{"model": "model that answers yes/no questions on an image's attributes", "horizontal_flip": true, "encoder_norm": "rmsnorm", "fusion_encoder_width": 256, "fusion_encoder_layers": 10, "fusion_encoder_norm_position": "pre", "fusion_encoder_mlp_ratio": 6, "fusion_encoder_head_dim": 32, "fusion_encoder_parallel_block": false, "muon_scale": "match_rms_adamw", "orthogonalizer": "newton_schulz_5", "adamw_lr_other_params": 0.0028, "final_lr_fraction": 0.01, "warmup_steps": 370}
Rows from block 2 of the image encoder of a small model that answers yes/no questions on an image's attributes, named by matrix and row number. Rows with one number belong to one neuron. Each number is 128 + 32 x the weight over its row's rms, rounded and kept within 0 to 255. All counts start at 0. Numbers have three digits each.
After each neuron's rows are labels from the 100 images, of 14976, where the neuron reaches its largest size: "peak on" is the class under the peak. Only what is clearly more common there than usual is listed. The data: aerial photos of the United States (SatlasPretrain). In brackets: how many of the 100.
# u: gMLP up (value half) (encoder.blocks.2.mixer.u.weight, 256x128), inputs 0-127
# v: gMLP up (gate half) (encoder.blocks.2.mixer.v.weight, 256x128), inputs 0-127
# out: gMLP down (encoder.blocks.2.mixer.out.weight, 128x256, transposed), outputs 0-127

u.1:125128129212126103121130118137120152130128091128197109123138128099140129133174129140142114128154128129167097135159092152126150124122125139141139150152125134122161132126123120114114146124111130255138098028125133176151145105099129133108114128126124124128016150129130124114204119130128153117120102197147090162130134117132139133208186122128100174172136148101118129143174135197131127169146
v.1:118033163246114128145111080061128127117127102124230146132166128196168179128118137134129096122133123128126181132127128122122091168105105070127133165106122127128102127138128145150141127157219131127128141140141144086104128151127118165124141128135132156122116152134131128132129124133129128255107065116139127121096183112114153127143111102094156122119126136127130124073174062096126133090137
out.1:095127128135127155132126199128132132131128146112110170133153133189127135135128125124132127127065131129129162057127072030128127217164130132059110123123145093191072127135109121194128128139146125121114137129154131213127142132165144120191137109132074076131159124112127122126098074140131045158154126133203157128130119097086132129032123127132119128138144143048128121129091154096181128152127
peak on: crop field (30)

u.210:124129155122148105114128121130129115118115128178088152137097146115129116009139138174226124131066158131082128132148189133126207148128129128193127128127133128000124130135129113114155156134128128143134113118121128159170125129166121147111132123175159150128121125126148144129106130100162153150116040118113143132108113129143133139117255128127140127146126114170130105126134110190143170133120
v.210:125119135163130113124132127088122110148129160249110123115113132117159151148064128226165191139114131049114105147116129132128128089126114124161126135126122088154128164168115155243186126151124126135128207173132131145100167115138106133128130135088118116144189123123119128043152135121126112135142218124127140107125096130129124152104140121127067124094217122080118094127129119138128114126089
out.210:180122104122147139134120127179132138100128126070127138138128242147125165217128134080123125107128102125118138184096084129109128159114146126144129125125135138133126115172136195135128125101132111128128131122116090122138092207128043000123128165118128192059132124172175135149129123113125133129153164128137122129125170135176093127161117126121129090129116112229130127126117128138109049139127
peak on: building (41)

u.54:168168177125124126136128128169129129141092119130129121127138143151128129123129121078121108134135128140128196118125070135105146112121132133254143125138137146112128105102119076057090057125168140113154139123127127156135128148063143138127127000087128145127125124129102127122148104130126128127107149122150151132124131219156124158129125145135085084128059123129113111164107162129200138129135
v.54:133068110115162127146166080122194114141081134144115150131130128090144104098129160157169142109104128126130130151133228067172109129119129126128137098159129136129122141128130134177144130136105128119129129143128128128145128127128129140129104130139127134193071119155130165183128175136123132104188180043129146139254140138120131106132100089102124127156149008128132127111003109128119123093135
out.54:157135101128032101143118084131131080056090127135119164122111156197129077193147115150125122136129129112135103135119106145136116125079144153123155125148088123174171080126128094128058126166117128195172152113138182143136109112125173150075142126164119120113166130088166146120143123037160111128131113159150143128147060128065122136120126118125133122120248132115112132052152152123067129127161
peak on: building (28)

u.58:129132109140106126127113161116130143144042126111121103128121108128136044159128131142140125126209139128116155092126128126128244128128037122201129126128124133135120129136136141172075106095118128144126159204126128129125132121080130179128124110156104105143096151145128175132166125129126128122143127125161126134132158129172132155124142141122037133167189128129103226157190127046183069158130
v.58:130114152125128126168118128128128150137107128125118129116126146116160086154154199168089128115151136125128127172130182127115130134154192142139127127122128128021117113112164096079134133134130129122145134127127133132142169128127127128000096137123133101134067115133106120159121126115169153124127143135110156129218119080231203119030121156119130102064176127133121119163093163075129127109147
out.58:132129151126160141086128140111122126135128132138128016148119133113112123129255109128133113134151141132127097125091126131255134127095173132152098094119128166139132114128161178096100129103112130132128128127117158175118123154129129130118128117144150096127150184129112109093117174136134228128128131131104144063128034101127084127123127085103085144125118129198098068138126128135140131132128
peak on: crop field (26)

u.95:154121222123128118136116114131102153078126145126145127087152182130117144128128128125128128168137121156155128168124107160131130081128130130185143065154128154115120129120108088130075115125134128178139168104131152180255128101066146121161147072047135141093090121151101190062160124123184120118132152158139147133118145135124127131118127148129115104126098130130131000138131126130172127127136
v.95:157156143083130122131127100136140125128132131184159129123181117114167124121136118126128093136128131170104174148130128130255054138135087124139137107043192128145137128161128107104164121092122128059133125212133126123129121129129135118129196128166129130155147131126136202128122255125157156173141128124130182130157131096148097134134118148122149125126114077130128139038122118124064112124117
out.95:124142131101126112125128125113129130096076127067088112133077121128131162128096102169139129215149125130136150054144126103122126126138160123141127120135070083118131066144111185075112123064185124255126151094190126137230143142162124123120120112127161165128128106139132135109150117133149157100124163125141113118104127101051175130096166135127098109128237144134115114156130128091135136177128
peak on: crop field (37)

u.117:128128124123129094141118128089164136000133124117255123130124128103122022163135129129107129126124129118130108141116128128139128128125139136120157127126130126069137089128048127129000133129113130138109124110128125134036095141128138102111128159093128161129128128106114129112108135127128098114130129132128086128093134127126115153097112112140166151113097118140111130174157132125124126094120
v.117:129136171156128097128135129124131128088054136132164107080150133127118204103128115122166255193147128132130061121131129128154135127143128128155145185110051119061121160103128147128072124123138115124136134181128130130119157097131126122105205120128131082107176136128179086165255130120129100125126126150119106127144119135178138139095115115115150206161155130129136109114122133156139129121130
out.117:135125093124166153131115134109108128255155123131000130097154118125140161124106144127135122108140049122148186170128085134191062131127103076154169128124154116128111136126192111115214082120136129191126180128129144123110120074121144107098151160177142135122132128128133132087145125151150133129130084126126190128169151129121127115195094133130129117105128127117103132111153128079076149130129
peak on: crop field (34)

u.228:128177124032136142176134122126127036127174129074197131205127128172113153126127131127128109139081161122120127131128107096113156131119126128222139143184120142130123092160119128123116119090127135095119137127127130128118094150180128181128127093129154255166110128106230106071128138088125126143089144077129136136141128132129084128122147112170128124127108104137134138169101127076128135114058
v.228:205091146049120131154125139160136157182182139118127123151129128167194132133120124104160099120131145129129134093096241084246124128129119130168138116132145140084121149120096184139169122130129134180128225161111131133130131147131128201126117115025122127118174104157133144128152090086140131150127136122130112115126116127109127130173119130105115118121140150128132034128143079093158129104117
out.228:134059087142097130124115134107126124154070128129123076130114118130122115128023131126124126130108168138115097108146127116127137148044134200129113040147123143131141025108148151116092144133129234125122101125121127128252127123128132068099152097116048131065128131120134118112125140106114065139130090164118128145110092129127127132070164133103136139115190104146131132127112117125130116132127
peak on: crop field (30)

u.48:123106125024141129140156144105124114120165129172050101121120122132127150111128127112159122156000128116128126125130125127120129129128128105130145187103112117159138129155096151136127126120123121129136206049154122124129139122140127217131177141075128128128053142121098126172177140081106109139195145090128076129128188129106120146125079127170102133133137133162154144101087127045123104129179
v.48:092116134122091111125110137126123143149086103111082124108152128146080076149126120068143111134133125135129128128133145143123129152144117130140124128213129148128053145125136157161098122221121160172152144099133127131172152129181121241164130105092062126179081128128121131107177089119115064160011109137135125140115150138117064117126136119123115119098128132076199118117138031117123129118104
out.48:147125163147156133148049127184056133140111127132130108133124101109113114120114160090127112035255099128127104131139133132146127129122138089196150123156131143131131180088195133129128085100128108128087128128126140254114093122118147115104093107131128169123138138192223144128127146129140128127128148175128108218121110127099131133128127057126127127134129093149124115134146126128078152129146
peak on: crop field (33)

u.26:135148054196132128021051127146120135142145167155129128016129131126128145107128099139127135129128129128129123124166154127176103095123126112066082124143123116149123127162088098203135167191143119129090112131126127128127130128125128122149110215139121112099141070124134141148136126138129127017145096125116170126104129127098132131169130216060138132131191127049135129134129130122123128129123
v.26:197127130153129128126132127167128160158228131152201129073124131120152133105126132198043101144127138122128122114130125127128160125137176114098129099117139125222104132123128054148124134123151128161126048127122139149139126054107127127126135146210133098127132127126119235073077153131125129120126078139125128128128044136109133115093061142120189128116171128128141130128089111178145127130119
out.26:103043096122105124140138139100160158128119094134181102164120104107129078179129122134129169141148128164104128205127122110129076123112148170127129119174105149150127038102128114069112125178148133116125085125131136139136130113128157111000140214160104094134072156156125115139129180124135183130112120153142122129129090123140135178126129114143083146136218153123089157163155073115148131127084
peak on: crop field (27)

u.118:168046128148127129110174138255124124065154133085123047128117194117159138115149128103104063128132100111135141097128119125132125101105147203146131130051129138130075113150128119126124130128125129192134221086130155128138117057094128123117141147129137147129048136127121136132126136142127100127133155132043164128179124113125130128126110192141125114128128113127131108126148126127129130125195
v.118:105125044120130127133156179140170096143152092121146121080124129119090111123141130126123161130153202129152128128127108128116176128109152124128155141113055144127103126114126154129135130134132128130142064152134137128139136137114135175125125183069106136108167113115126128165134102154093131133128164133128124190017138127255134142095055131137116133064103180138130107157128173119026126146129
out.118:128230114112127149128085047117124116171095128162126127129127128131096108128092131125130199124127139161127131121146138054183201159109030116161128131126107171127132162077126116125129117125117077128109062111103124121171046150120122149121140115147045203130178172123115072119140129145128092142119153132124050176130176139090128127122195110127133147131172142134130127125112174119152120147132
peak on: crop field (26)

u.80:128155255112135130130072125128128131094153128128109143127217122128060109122110126126167132132128122133154128203122145139143125119095139129127150194168157125114229139135125128150131094107119093128129114147116118145177138127155134130129084128104233129128104131133128138126162162107138122128179181104130124122128125130140126131000154110056128180133128112131136139131163120128128136128185
v.80:140111155134124117132092129113126091164107175183130120149143150027142127115103125125128127146078098135135111113088138108142005141133126157186129104132128185117115110093139125137124128128252129214135141088128074128151117075128133125120159177136128128193186127139008128165136136132124125102128125124117191128112138118101128126133159117103111093110129108130178120099137148096129110081132
out.80:134126114156135128129142123200135146111088181148117134126032151126168144118143125068178069185111090128131114128118120223133119163125104128082102109110140107132105131133135078101140104104074112134131133063140128081138117122105122138079121152158132099114132129131199063128107218146125129113136124127194124130062232161129132128137126145106091130139120141128127179100156128118098149223122
peak on: building (34)

u.6:128130128135144126130131128129127121161108121086165134123136123171091144105116122089120128118132126127130191128131133126122120127123128131127128181087115128128138150141113128000130128130075128097134126132120120040119130127167127129151154118122127128124131128130140111097134130129126120199128196117128091121142155161129132126107197128192116145173160131165113132127147128000128130139118
v.6:161154127211128127146158106113129166152135112114118099058127112135116098220149186117133149131148137131111134121129136154132085134126158124130145129186126101065097113101128075127002133140196161127128122160134131128079142137122123117091215174140122129122128141142154018116125129128131136205116124058127128138086165130125119124175124123128060119139105170158119128172133113130110166141090
out.6:079125088126131124130124128156101152126128106206105132126132126116126139128109179126096121157125159111152072133130155130133168181127095094122081128141148146127145135060145218212150224148125099149117073107121127133109095129128179117060112130127129136127119129129187107134130092134128218128201135176146125062231088087124122128125128128124158128129117143180126143204119128173127131104126
peak on: crop field (27)

u.129:118143110129144140128125128126110121119129106000120129129039102135132206129128129128146135128133168128128135104136129126121137134119133105121125155149128127136140149169127124255128119125130119000127128100128117123142118129135128133119133130128128124129104131122138142132082129123105126109134132105127154128129130152129127141104104127130120134183128135126143239130108114085099133138104
v.129:094098124132122136119107124157131129133035106139136151109094157223132117159131129136170061129127095128147166126122107128069150128108128128127148120126150199171113134136131093194128128135120129048126118119139128136127000128129122128132114116133079127147137126148128118129150129148163134174128135129128108136128142126102128208010101115141130128174128177128149129121189130123124139124125
out.129:113121163135126089125129115162075122119128128187129127137157117125127093158132100130137125149128172189137129107128136202128119148158088097123156098155092126129184138091129141000128128116131091163138132134136124080124240150071121164137128187131133140128128122164123111087127168170141131152142129126118081106086107101126111140139122127131119068024122107111139084139123125154151133147149
peak on: crop field (27)

u.161:127147127147126120110129124132125166131081124159219132129143128097134084124148134125126109126128158132126121128126137131129125114127128129125132126107133129022121118146122121134126129019134123162137145126115125078130138210128128165035128131083127152150107144139142066113099105076128123162137133090125138124129139132166126255125188129119128128208128128243126197107128100137160133136146
v.161:128127088116131138124135061125124143123108128195120128127084133069112126132159109120089058115132057121127127203070128171128130146122127122138123129115059128032043149125123129077073120125100127121171127110136166125128157135131130129053094128102126128202122136073131109147119098151138118125124127129117101119191091181126128159123171124195127137098057126133128128172196098150126138122213
out.161:162138124128101165160124134152128096129128119128067128124140188166133111112127135130133153085124130073039142109169105051119138125117174149121157124127111140130131170129197131130128080111125128138127116129105117121117080145135144137113130016124160090191138115150130166137183050109145163145081153133094109178129093148134057128108129080124160103124142134121063114192139071147131024155160
peak on: crop field (35)

u.101:116118129173128137128069128117065125131132131132157128107125126149169139165126130221185131129128129128130133129226138128190123129128131129128108134109188113128144187214127126155129128134129130178129128102128128130161071124136127135125122206197122116114139124132154147096119130131126164097129119085118114125085102129131148103255151159130139145238106125088148145100070120203141093136135
v.101:118116120242128000140108128122129209134109107127157127122057100132186132128120134133169135124128127136124128132128126181163152123128139129000150102139131093102138130128119154117138127153145131164170125140127145130120197128134128141133165142134132126128133124129132111134062127183125090128122142103145095111078167129077126130114204067120134130167156155125122168133139066126121167100172
out.101:118188131095127085163119147164115124104128182106107098117053126130075134146130064156036128165029138127147145155112132127172134119125154128134130064151063126130125107092124176100127125117126117128124104148079126189133084142167137096103131122147143108102105124170124177133166120127130127125153114152219133104127107151128107116061129055115130096090206122124128128218148097127071147138124
peak on: crop field (41)

u.217:115190129153098135128128117220099092120172121128000123128130148127139169050148112121139130129178129127128122124155128123138128124127128117121115157118151126242136128128127117148123144103096123137141131144128138122126105119158138096133154127128153140120128133126128152129081147116106128124127137000128133128128134152119128123137130157129086130140142122125132131126045131148157139136185
v.217:131128082132184105128189122131127126163091140251157131127119156128125131128094100116135139101099128071128136130107127090136122128129127094147150117162122155109124053109143121131130128114156133179118152133067118119106048213115128166154113090176103147127069153123097150156114119134121128124166144115105153105145000125153086140123127137063120126076114126146122128121108214126167152116136
out.217:156120128152182151125135146130129157103139133150207129166130130181124119162146181131125123149109127105117143165139159076119170131176131197123130128135073131000150094066138137099168121122130122129144061136121057126122224126070123131093099126126141129129132128146196134126124125087120174108154131184165086087084096125128119130135129088113132144158131187154121126132128111094093098122074
peak on: building (27)