config = dict(
    train_examples=203450,
    fusion_encoder_parallel_block=False,
    fusion_encoder_positions='learned',
    optimizer='normuon',
    final_lr_fraction=0.01,
    warmup_steps=370,
)
Rows from block 7 of the fusion encoder, named by matrix and row number. Rows with one number belong to one attention dimension. Each number is 128 + 32 x the weight over the matrix's rms, rounded and kept within 0 to 255. All counts start at 0.
# v: attention value (fusion_encoder.blocks.7.attn.v.weight, 256x256), inputs 0-127
# proj: attention output (fusion_encoder.blocks.7.attn.proj.weight, 256x256, transposed), outputs 0-127
v.134 [128 128 142 128 128 188 129 128 122 138 128 128 128 128 134 132 100 128 127 129 110 128 120 128 123 153 136 129 128 128 128 136 128 110 128 128 129 118 255  94 137 128 128 128 128 159 139 127 128 122 125 130 166 124 127 128 130 132 128 118 139 144 128 180 125 211 127 101 128 126 128 116 128 132 128 112 175 126 127 132 144 128 128 131 128 128 128 171 128 128 125 128 128 255 128 128 128 128 128 128 129 139  97 128 128 124 128 130 127 101 112 128 176 129 180 144 128 235 128 255  27 107 134 129 128 167 233 128]
v.135 [156 126 117 163  49 128 121 126 161 138 115 118 128 127  76 128 128 128 128 124 128 212 127 129 144 129 130 127 128 128 127  65  34 128 128 130 128 167 128 124 128 128 126 128 131 128 128 127 128 128 107 124  17 128 143 108 128 128 128 134 128 128 128 115 129 148 132 128 128 130 130 130 186 128 128 127 128 107 203 128 128 110 130 130 128 128 128 181 128 128 138 144 128   0 148 129 175 128 133 130 128 129 130 128 115 151 113 128 131 127 131 128 128 127  84 120 143  87 156 128 122 128 128 132 128 128  77 128]
v.136 [128 145  64 128 136  80 127 125 164  91 199 128 128 128 176 128 128 137 129 127 126 129 127 128 139 161 128 128 130 128 128 121 133 132 128 131 128 128 109 128 128 128 128 128 128 137 128 154 129 128 128 130 131 128 129 128 128 128 128 117 128 124 136 128 127 117 123 142 135 126 167 129 128 127 128 105 128 134 135 127 127 129 128 128 128 129 128 107 128 131  76 119 128  85 158 131 127 126 128 122 128 109 133  60 128 136 128 128 128 128 128 119 128 115 139 135 128 128 126 159 178 128 128 114 136 129 139  97]
v.137 [128 120 126 128 130 143 133 128 195  35 142 153 129 138 128 127 130 128 128 128 128 131 130 153 134   0 139 128 132 128 128 123 128 128 128 162 112 128 128 113 130 128 127 128 128 128  74 128 128 127 121 128  72 125 131 128 128 123 131 128 129 128 128  49 128 141 124 130 134 113 141 128  75 150 128 127 128 103 137 130 128 127 134 129 128 141 130 117  30 139 128 128 128 131  92 128 128 158 128 128 154 130 125 128 128 128 128 128 146 143 128 128 128 127 128 128 127 128 128 128 120 128 255 127 128 135 255 128]
v.138 [128 127 132 128 128 139 128 128 126 207 128 128 128 128 134 128 123 128 129 128 128 128 125 126 128  53 128 128 127 128 128 170 130 128 128 162 127 121 128 126 129 143 128 128 128 127 128 129 130 127 128 128 138 122 128 127 129 128  30 121 128 128 128 127 128  17 131 128 148 128 128 128  79 116 128 128 133 138  83 128 128 136 128 128 128 116 128 124 128 128 128 123 128 255 105 127 128 128 139 128 128 106 102 128 128 152  78 129 128 120 127 128 127 128 128 158 128 133  28 128 125 121 129 115 128 128 255  89]
v.139 [ 86 128 128 128 128  88 128 200 123 101 129 132 113 128 130 134 122 128 133 129 110 136 116 128 128 168 128 131 129 128 128 128 152 128 128 128 128 128 117 128 128 128 128 128 128  21 121 128 132 128 130 145 132 128 128 130 128 128 140 124 141 128 138 143  82  49 125 128 132 124 124 108 128 128 128 128 128 131 144 128 128 128 127 128 128 128 129 130 125 128 127  49 128 196 128 128  98 166 128 130 129 125 128 128 125   0 129 128 128 127 128 128 127 128 122 128 128 139 127 127 138 107 250 162 125 127   0 128]
v.140 [ 64 155 146 128 151 123 136 127 130 126 128 128 128 117 201 126 123 158 130 127 128 128   0 128 128 108 128 131 128  76 128 130 154 128 100 128 128 128 117 139 128 128 133 255 128 128 111 126 131 124 128 139 175 124 108 117 135 128 122  45 128 128 132 162 124   0 128 121 130 124 128 128 149 136 126  88 130 128 124 130 128 167  97 238 192 144 120  78 127 128 124 123 128 134 164 129 131 136 128  91 138 109 133 128 128  60 128   6 128 136 127 129 124 169 123 132 128 132 130 128 128 117  97 133 128 127 189 141]
v.141 [128 129 127 128 128 128  80 123 120  91  10 128 148 128 123 132 128 128 127 129 128 128 129 128 130 205 128 128 128  64 127 128  99 128 128 128 130 176 153 128 128 128 134 128 128 143 128 129 121 186 128 131 109 132 127 128 113 119  89 136 128 127 209 128 127 155 128 126 127 130 128 128 128 132 128 121 128 129 128 127 134 128 128 210 128 128 165 134 128 128 128 134 128  88 173 128 128  95 128 128 128 149 138 108 128 128 129 128 115 139 129 128 128 121 130 128 128 255 129  58 124 131  83 127 130 128 118 132]
v.142 [128 128 255 128 128 111 131 167 108 130 127 128 128 114 135 128 110 125 128 128 107 128 128 123 122 161 119 128 124 128 128 133 128 119 128 127 129 144 128  82 128 128 128 255 128 128 128 127 128 124 130 129 128 214 124 128 128 163  20 128 142 109 128 230 128 151 128 128 127 128 128 128 128 130 128 125 128 127 125 128 255  89 116 143 128 128 128 184 128 128 128 128 128 181 127 129 128 151 128 128 130 127 128 128 126 140 128 128 128 114 124 126 128 124 128 126 134 114 131 128 191 128 115 143 130 127  69 133]
v.143 [128 135 128 128 130 135  61 129 188 147 131 133 128 130 127 255 128 138 128 128 131 128 151 141 127 202 128 128 135 147 129 128 128 129 122 128 128 135 128 129 128 128 122 157 107 128 128 128 128 128 128 122  69 127 134 128 128 126 128 121 132 123 128 131 129 129 125 132 128 125 128 129 140 127 128 128  73 127 128 131 127 129 128 128 128 128 131 255 128 128 128  35 128 104 128 130 128 128 119 113 143 147 127 128 119   0 128 132 126 128 128 128 198 120 124 128 127 128 128 121 119 128 128 127 123 128  19 128]
v.144 [120 127  65 128 128  48 129 128 164 128 128 128 126 139 172 128 128 128 129 114 128 128 122  88 126 127 122 129 137 128 128 159 135 128 128 128 127 116 128 124 124 128 119 155 128  79 123 170 128 128 128 127 134 127 129 128 128 106 115 127 128 128 136 127 129  88 128 128 131 128 128 166 123 128 128 140 130 129 129 127 128 135 127 128 128 128  61 128 128 128 128 128 205 160 128 128 128 128 128 128 116 120 128 128 128  46 128 128 128 126 128 129 128 128 127 128 128 128 106 123 133 128 128 127 147 127  69 128]
v.145 [128 128  52 125  47  45 124  68 109 128 110 128 129 120 128 149 126 128 137 122 124 128 127 120 131 128 128 128  73 128 135 128 128 136 118 103 117 128 128 145  10 172 127 128 128 123 128 128 128 128 121   0 125 128 129 128 149 145 189 128 114 128 128 144 127 155 128 128 128 126 128 130 145 128 128 127 128 136 128 128 128 128 127 129 128 132 128 130 128 128 128 128  82  85 133 130 128 112 128 128 126  73 128 128 128 174 128 128 128 133 128 127 124 129 128 123 128 112 128 128 238  51 123 135 128 128  22 128]
v.146 [128 128  61 128  54 140 104 119 117  70 128 128 128 126 100 128 128 128  84 128 128 128 255 128 130 138 128 128 128 128 128 112  78 128 128 130 129 133 152 128 133 128 128 128 128   0 131 127 128 128 109 122 122 136 173 129 157 127 207 132 128 128 128 129 128 154 121 137 135 128 130 132 127 130 128 128 125 138 175 128 129 121 130 131 133 128 195 160 128 128 137 128 123 123 153 129 128 128 129 146 126 128 117 127 128 128 128 128 128  84 147  86 128 121 128 171 128 123 130 128 255 128 128 128 128 128 148  90]
proj.134 [169 130 134 110 129  52 131 126 128 149 238 128 128 129 128 127 141 141 128  63 128 133 128 129 124 128  54 125 128 128 163  55 119 128 128 128 128 101 128 141 128 119 150 150 128 130 124 129 199 123 176 147 107 129 119 136  99 128 130 129 135 129 138 118 127 119 209 211  87 192 128 128 162 127 130 128 128 126 128 129 127 109 128  94  99 126 111 126  46 128  99 128 142 118 125 128 176 128 127 126 156 128 127 129 132 131 127 129 227 128 143 117 124 131 128  94 125  70 128  93 255 130 137 128 135 148 125 128]
proj.135 [128 141 127 110 125 130 129 129 128 132 159 129 129  90 130 109 126 128 131 128 128 112 126 129 124 122 128 128 127 128 128 160 125 131 128 141 130 147 128 128 130 128 129 125 108 128 133 153 101 154 160 117 132 127  79 128 128 132 144 128 126 128 129 152 128 115 128 128 128 131 100 121 107 123 131 119 106 129 128 126 128 130 115 173 128 130 110 128 120 149 129 131 110 128 128 128 125  91 149 127 144 130 114 113 125 130 131 128 128 141 125 123 129  88 128 127 128 128 140 124 129 142 149 126 157 130 129 116]
proj.136 [128 131 128 128 128 140 126 128 129 128  45 127 129 122 139  65 206 135 130 128 128 128 128 128 133 129 130 128 128 126 122 156 126 128 133 116 128 128 160 128 165 138 124  89 126 127 128 203 128 130 135 124 127 128 136 126 132 216 128 128 127 128 119 130 138 128 134 119 137 128 128 128  43 131 128 128 127 128 128 116 151 128 128 181 128 140 128 129 108 130 112 128 128 188 128 138  69 122 132 128 128 120 134  95 126 128 128 128 128 128 128 126 128 128 128 130 125 128 115 128 128 128 128 122  86  89 155 128]
proj.137 [137 128 135 146 130 128 123 131 129 129 136 128 126 116 118 128 129 135 131 128 124 126 128 128 127 116  56 128 128 138 136 128 128 126 119 128 141 132 128 148 130 122 135 130 112 128 170 128 117 128 127 128 131 210  94 130 132 170 127 114 129 128 128 180 129 133 153 128 128 115  85 123 195  95 126 129 129 102 124 104 126 115 123 119  92   0 127 130 129 128 128 141  95 131 139 117 128 117 129  90 128  90 144 128 129 133 129 128 124 128 128 127 128 128 129 128 135 130 143 125 126 132 136 127  70 137 128 129]
proj.138 [182 128 134 117 135 118 127 128 125 128 226 142 128 138 120 131 128 127 127  84 128  54 127 131 125 129  78 128 128 154 128 120 128 128 128 127 115 127 129 137 129 128 129 154 119 137 164  53 141 128 126 133 128 152 126 128  90 127 129 128 128 126 131 130 134 132 156 126 104 129 137 130 128 128 125 129 125 128 127 120 128 119 131  96 128  65 128 120 130  52 132 128 195 128 128 128 128 128  96 104 128 129 128 128 151 119 231 128 122 128 129 127 128 134 127 129 127 128 126 128 179 126 128 148 125 128 123 128]
proj.139 [128 130 128 131 125 129 128 127 132  99 128 129 130 132 128 125 136 147 148 126 149 179 131 126 136 134 128 143 128 122 122 122 128 122 117 128 128 125 116 132 141 129 125 128 202 129 123 141 129 128 128 127 167 134 130  35 130 126 128 125 130 130 128 126 127 124 128 147 130 128 128  53 126 108 129 128 184 123 134 128 128 128 135 123 129 121 138 127 131 145 115 128 128 107 128 128 128 126 127 136 120 128 128  61 132 141  75 129  71 127 128 136 124 144 128 133 123 133 122 128 118 146 136  96  61 133 130 127]
proj.140 [142 124 135 112 129 138 118 137 130 125 135  98  67 184 112 132 128 146 147 126 128 152 128 127 128 129 128 127 131 133 128 126 134 144 122 125 128 130 131 148 131 126  86 127 128 125 128 128 122 149 109 127 113 208 142 134 107 128 132 155 128 122 124 129 128 127 128 111 129 128 115 128 135 122 123 129 160 120 128 130 146  90 125 128 121 127 130 108 120 119 113 152 147 112 146 118 134 124  99 123 135 189 192 132 126 128 114 150  72 130 126 121 129 131 136 164 129 129 130 127 124 123 128 128  63 128 137 138]
proj.141 [132  87 122 133 128 137 153 129 126 129 142 134 128 129 161 115 127 128 129 215 129 160 130 122 117 126 128 198 131 128 129  81 149  47  68 104 128 135 128 128 128 131 123 131 136 126 149 128 128 128 127 143 190  85 128 115 130 136 128 128 128 184 128 129  89 128 128 125 125 123 128 128 126 128 115 123  79 116 128 128 124 128 127 128 122 129 105 128 128 170 124 141 131 128 124 140 126 106 132 127 148 135 128 131 128 132 136 138 141 123 126 116 204 122 134 127 143 128 205 133 127 128 128 131 139 138 128 130]
proj.142 [131 130 119 128 128 114 121 128 138 110 147 127 129 111 128 128 128 209 133 144 130 128 102 133 153 129 128 126  72 126 128 132  96 132 140 210 128 122 118 130 126 112 129 128 194 148  19 153 128 162 107 119 136   0 100 132 110 130 136 109 115 128 146 125 129 128 129 128 135 148 128 128 163 110 128 130 128 130  52 128 111 128 133 133 127 129 133 122 127 143 119 128 125 127 128 118 128 139  56 130 129 152 128 128 128 128 124 128 105 127 128 128 128 129 123 100  76 127 125 129 133 125 128 131 114 113 127 127]
proj.143 [124 128 130 103 126 128 218 141 130 128 174 124 121 128 133 135 172 108 133 131 127 159 124 144 133 119  44  74 128 136 126 120 128 128 126 128 146 124 124 128 127 127 163  16 205 128 124 184 112 128 127 124 130 122 129  53 125 135 144 151 128 137  49 127 129 128 128 126 132 114 106 123  84 128 138 214 132 151 128 138 128 132 125 128 130 116 100 125 109 142   6 125 128 139 105 128 111 128 135 128 145 128 130 127 117 140  38 124 128 127 128 128 119 128 143 128 125 109 135 120 129 128 204  64 118 129 130 128]
proj.144 [128 128 159 128 125 129 131 128 128 128 128 128 128 132  96 105 133 128 128 128 108 126 123 128 128 129 128 128 128 128 153 137 147 128 141 129 128 128 134 119 128 128 128 128 134 130 132 127 128  97 124 128 128 205 132  51 126 128 128 128 128 128 128 128 128 128 128 128 132 132 129 106 128 128 128 127 153 128 128 128 131 128 128 130 128 123 128 128 128 128 131 127 127 128 127 128 114 128 128 130 130 130 170 114 128 142 134 128  83 128 128 128  82 122  49 141 128 151 128 128 128 126 128 128 129 136 128 127]
proj.145 [159 126 123 128 112 169 124 157 128 128 129 108 165 162 128 125  90 128 149  90 127 128 128 203 128 128 126 128 129 185 141 126 128 129 255 156 128 127  78  20 122 129 127 212 127 128 130 128 128 128 134 128 128 126 128 123 128 148 128 135 128 127 128 133 129 130 136 127 121 128 123  86 132 116 132  95 112 117 165 123 127  72 196 107 128 128 128 128 128 126 108 128 128 130 124 126 162 128 120 194 129 128 128 128 118 132 128 128 128 128 128 172 128 128 128 130 124 128 128 128 127 128 119 121 112 135 128 128]
proj.146 [130 159 128 137 111 146 136 128 127 128 125 128 210 127 128 123 127 107 175 127 136 121 128 132 128 127 136 117 128 128 128 128 128 129 147 128 128  73 140 128 124 128 122 132 145 128 128 128 121 128 128 129 128 128  74  82 128 135 124 128 111 134 128 133 128 128 132 119 128 128 124 122 135 126 128 117 128 128 128 117 127 128 128 128 128 117 128 129 129 168 128 128 125 139 122 135 129 128 129 128 182 122 127  82 131 139 128 128 130 126 118 129 128 100 125 120 128 126 128 128 128 135 128 128 128 128 130 127]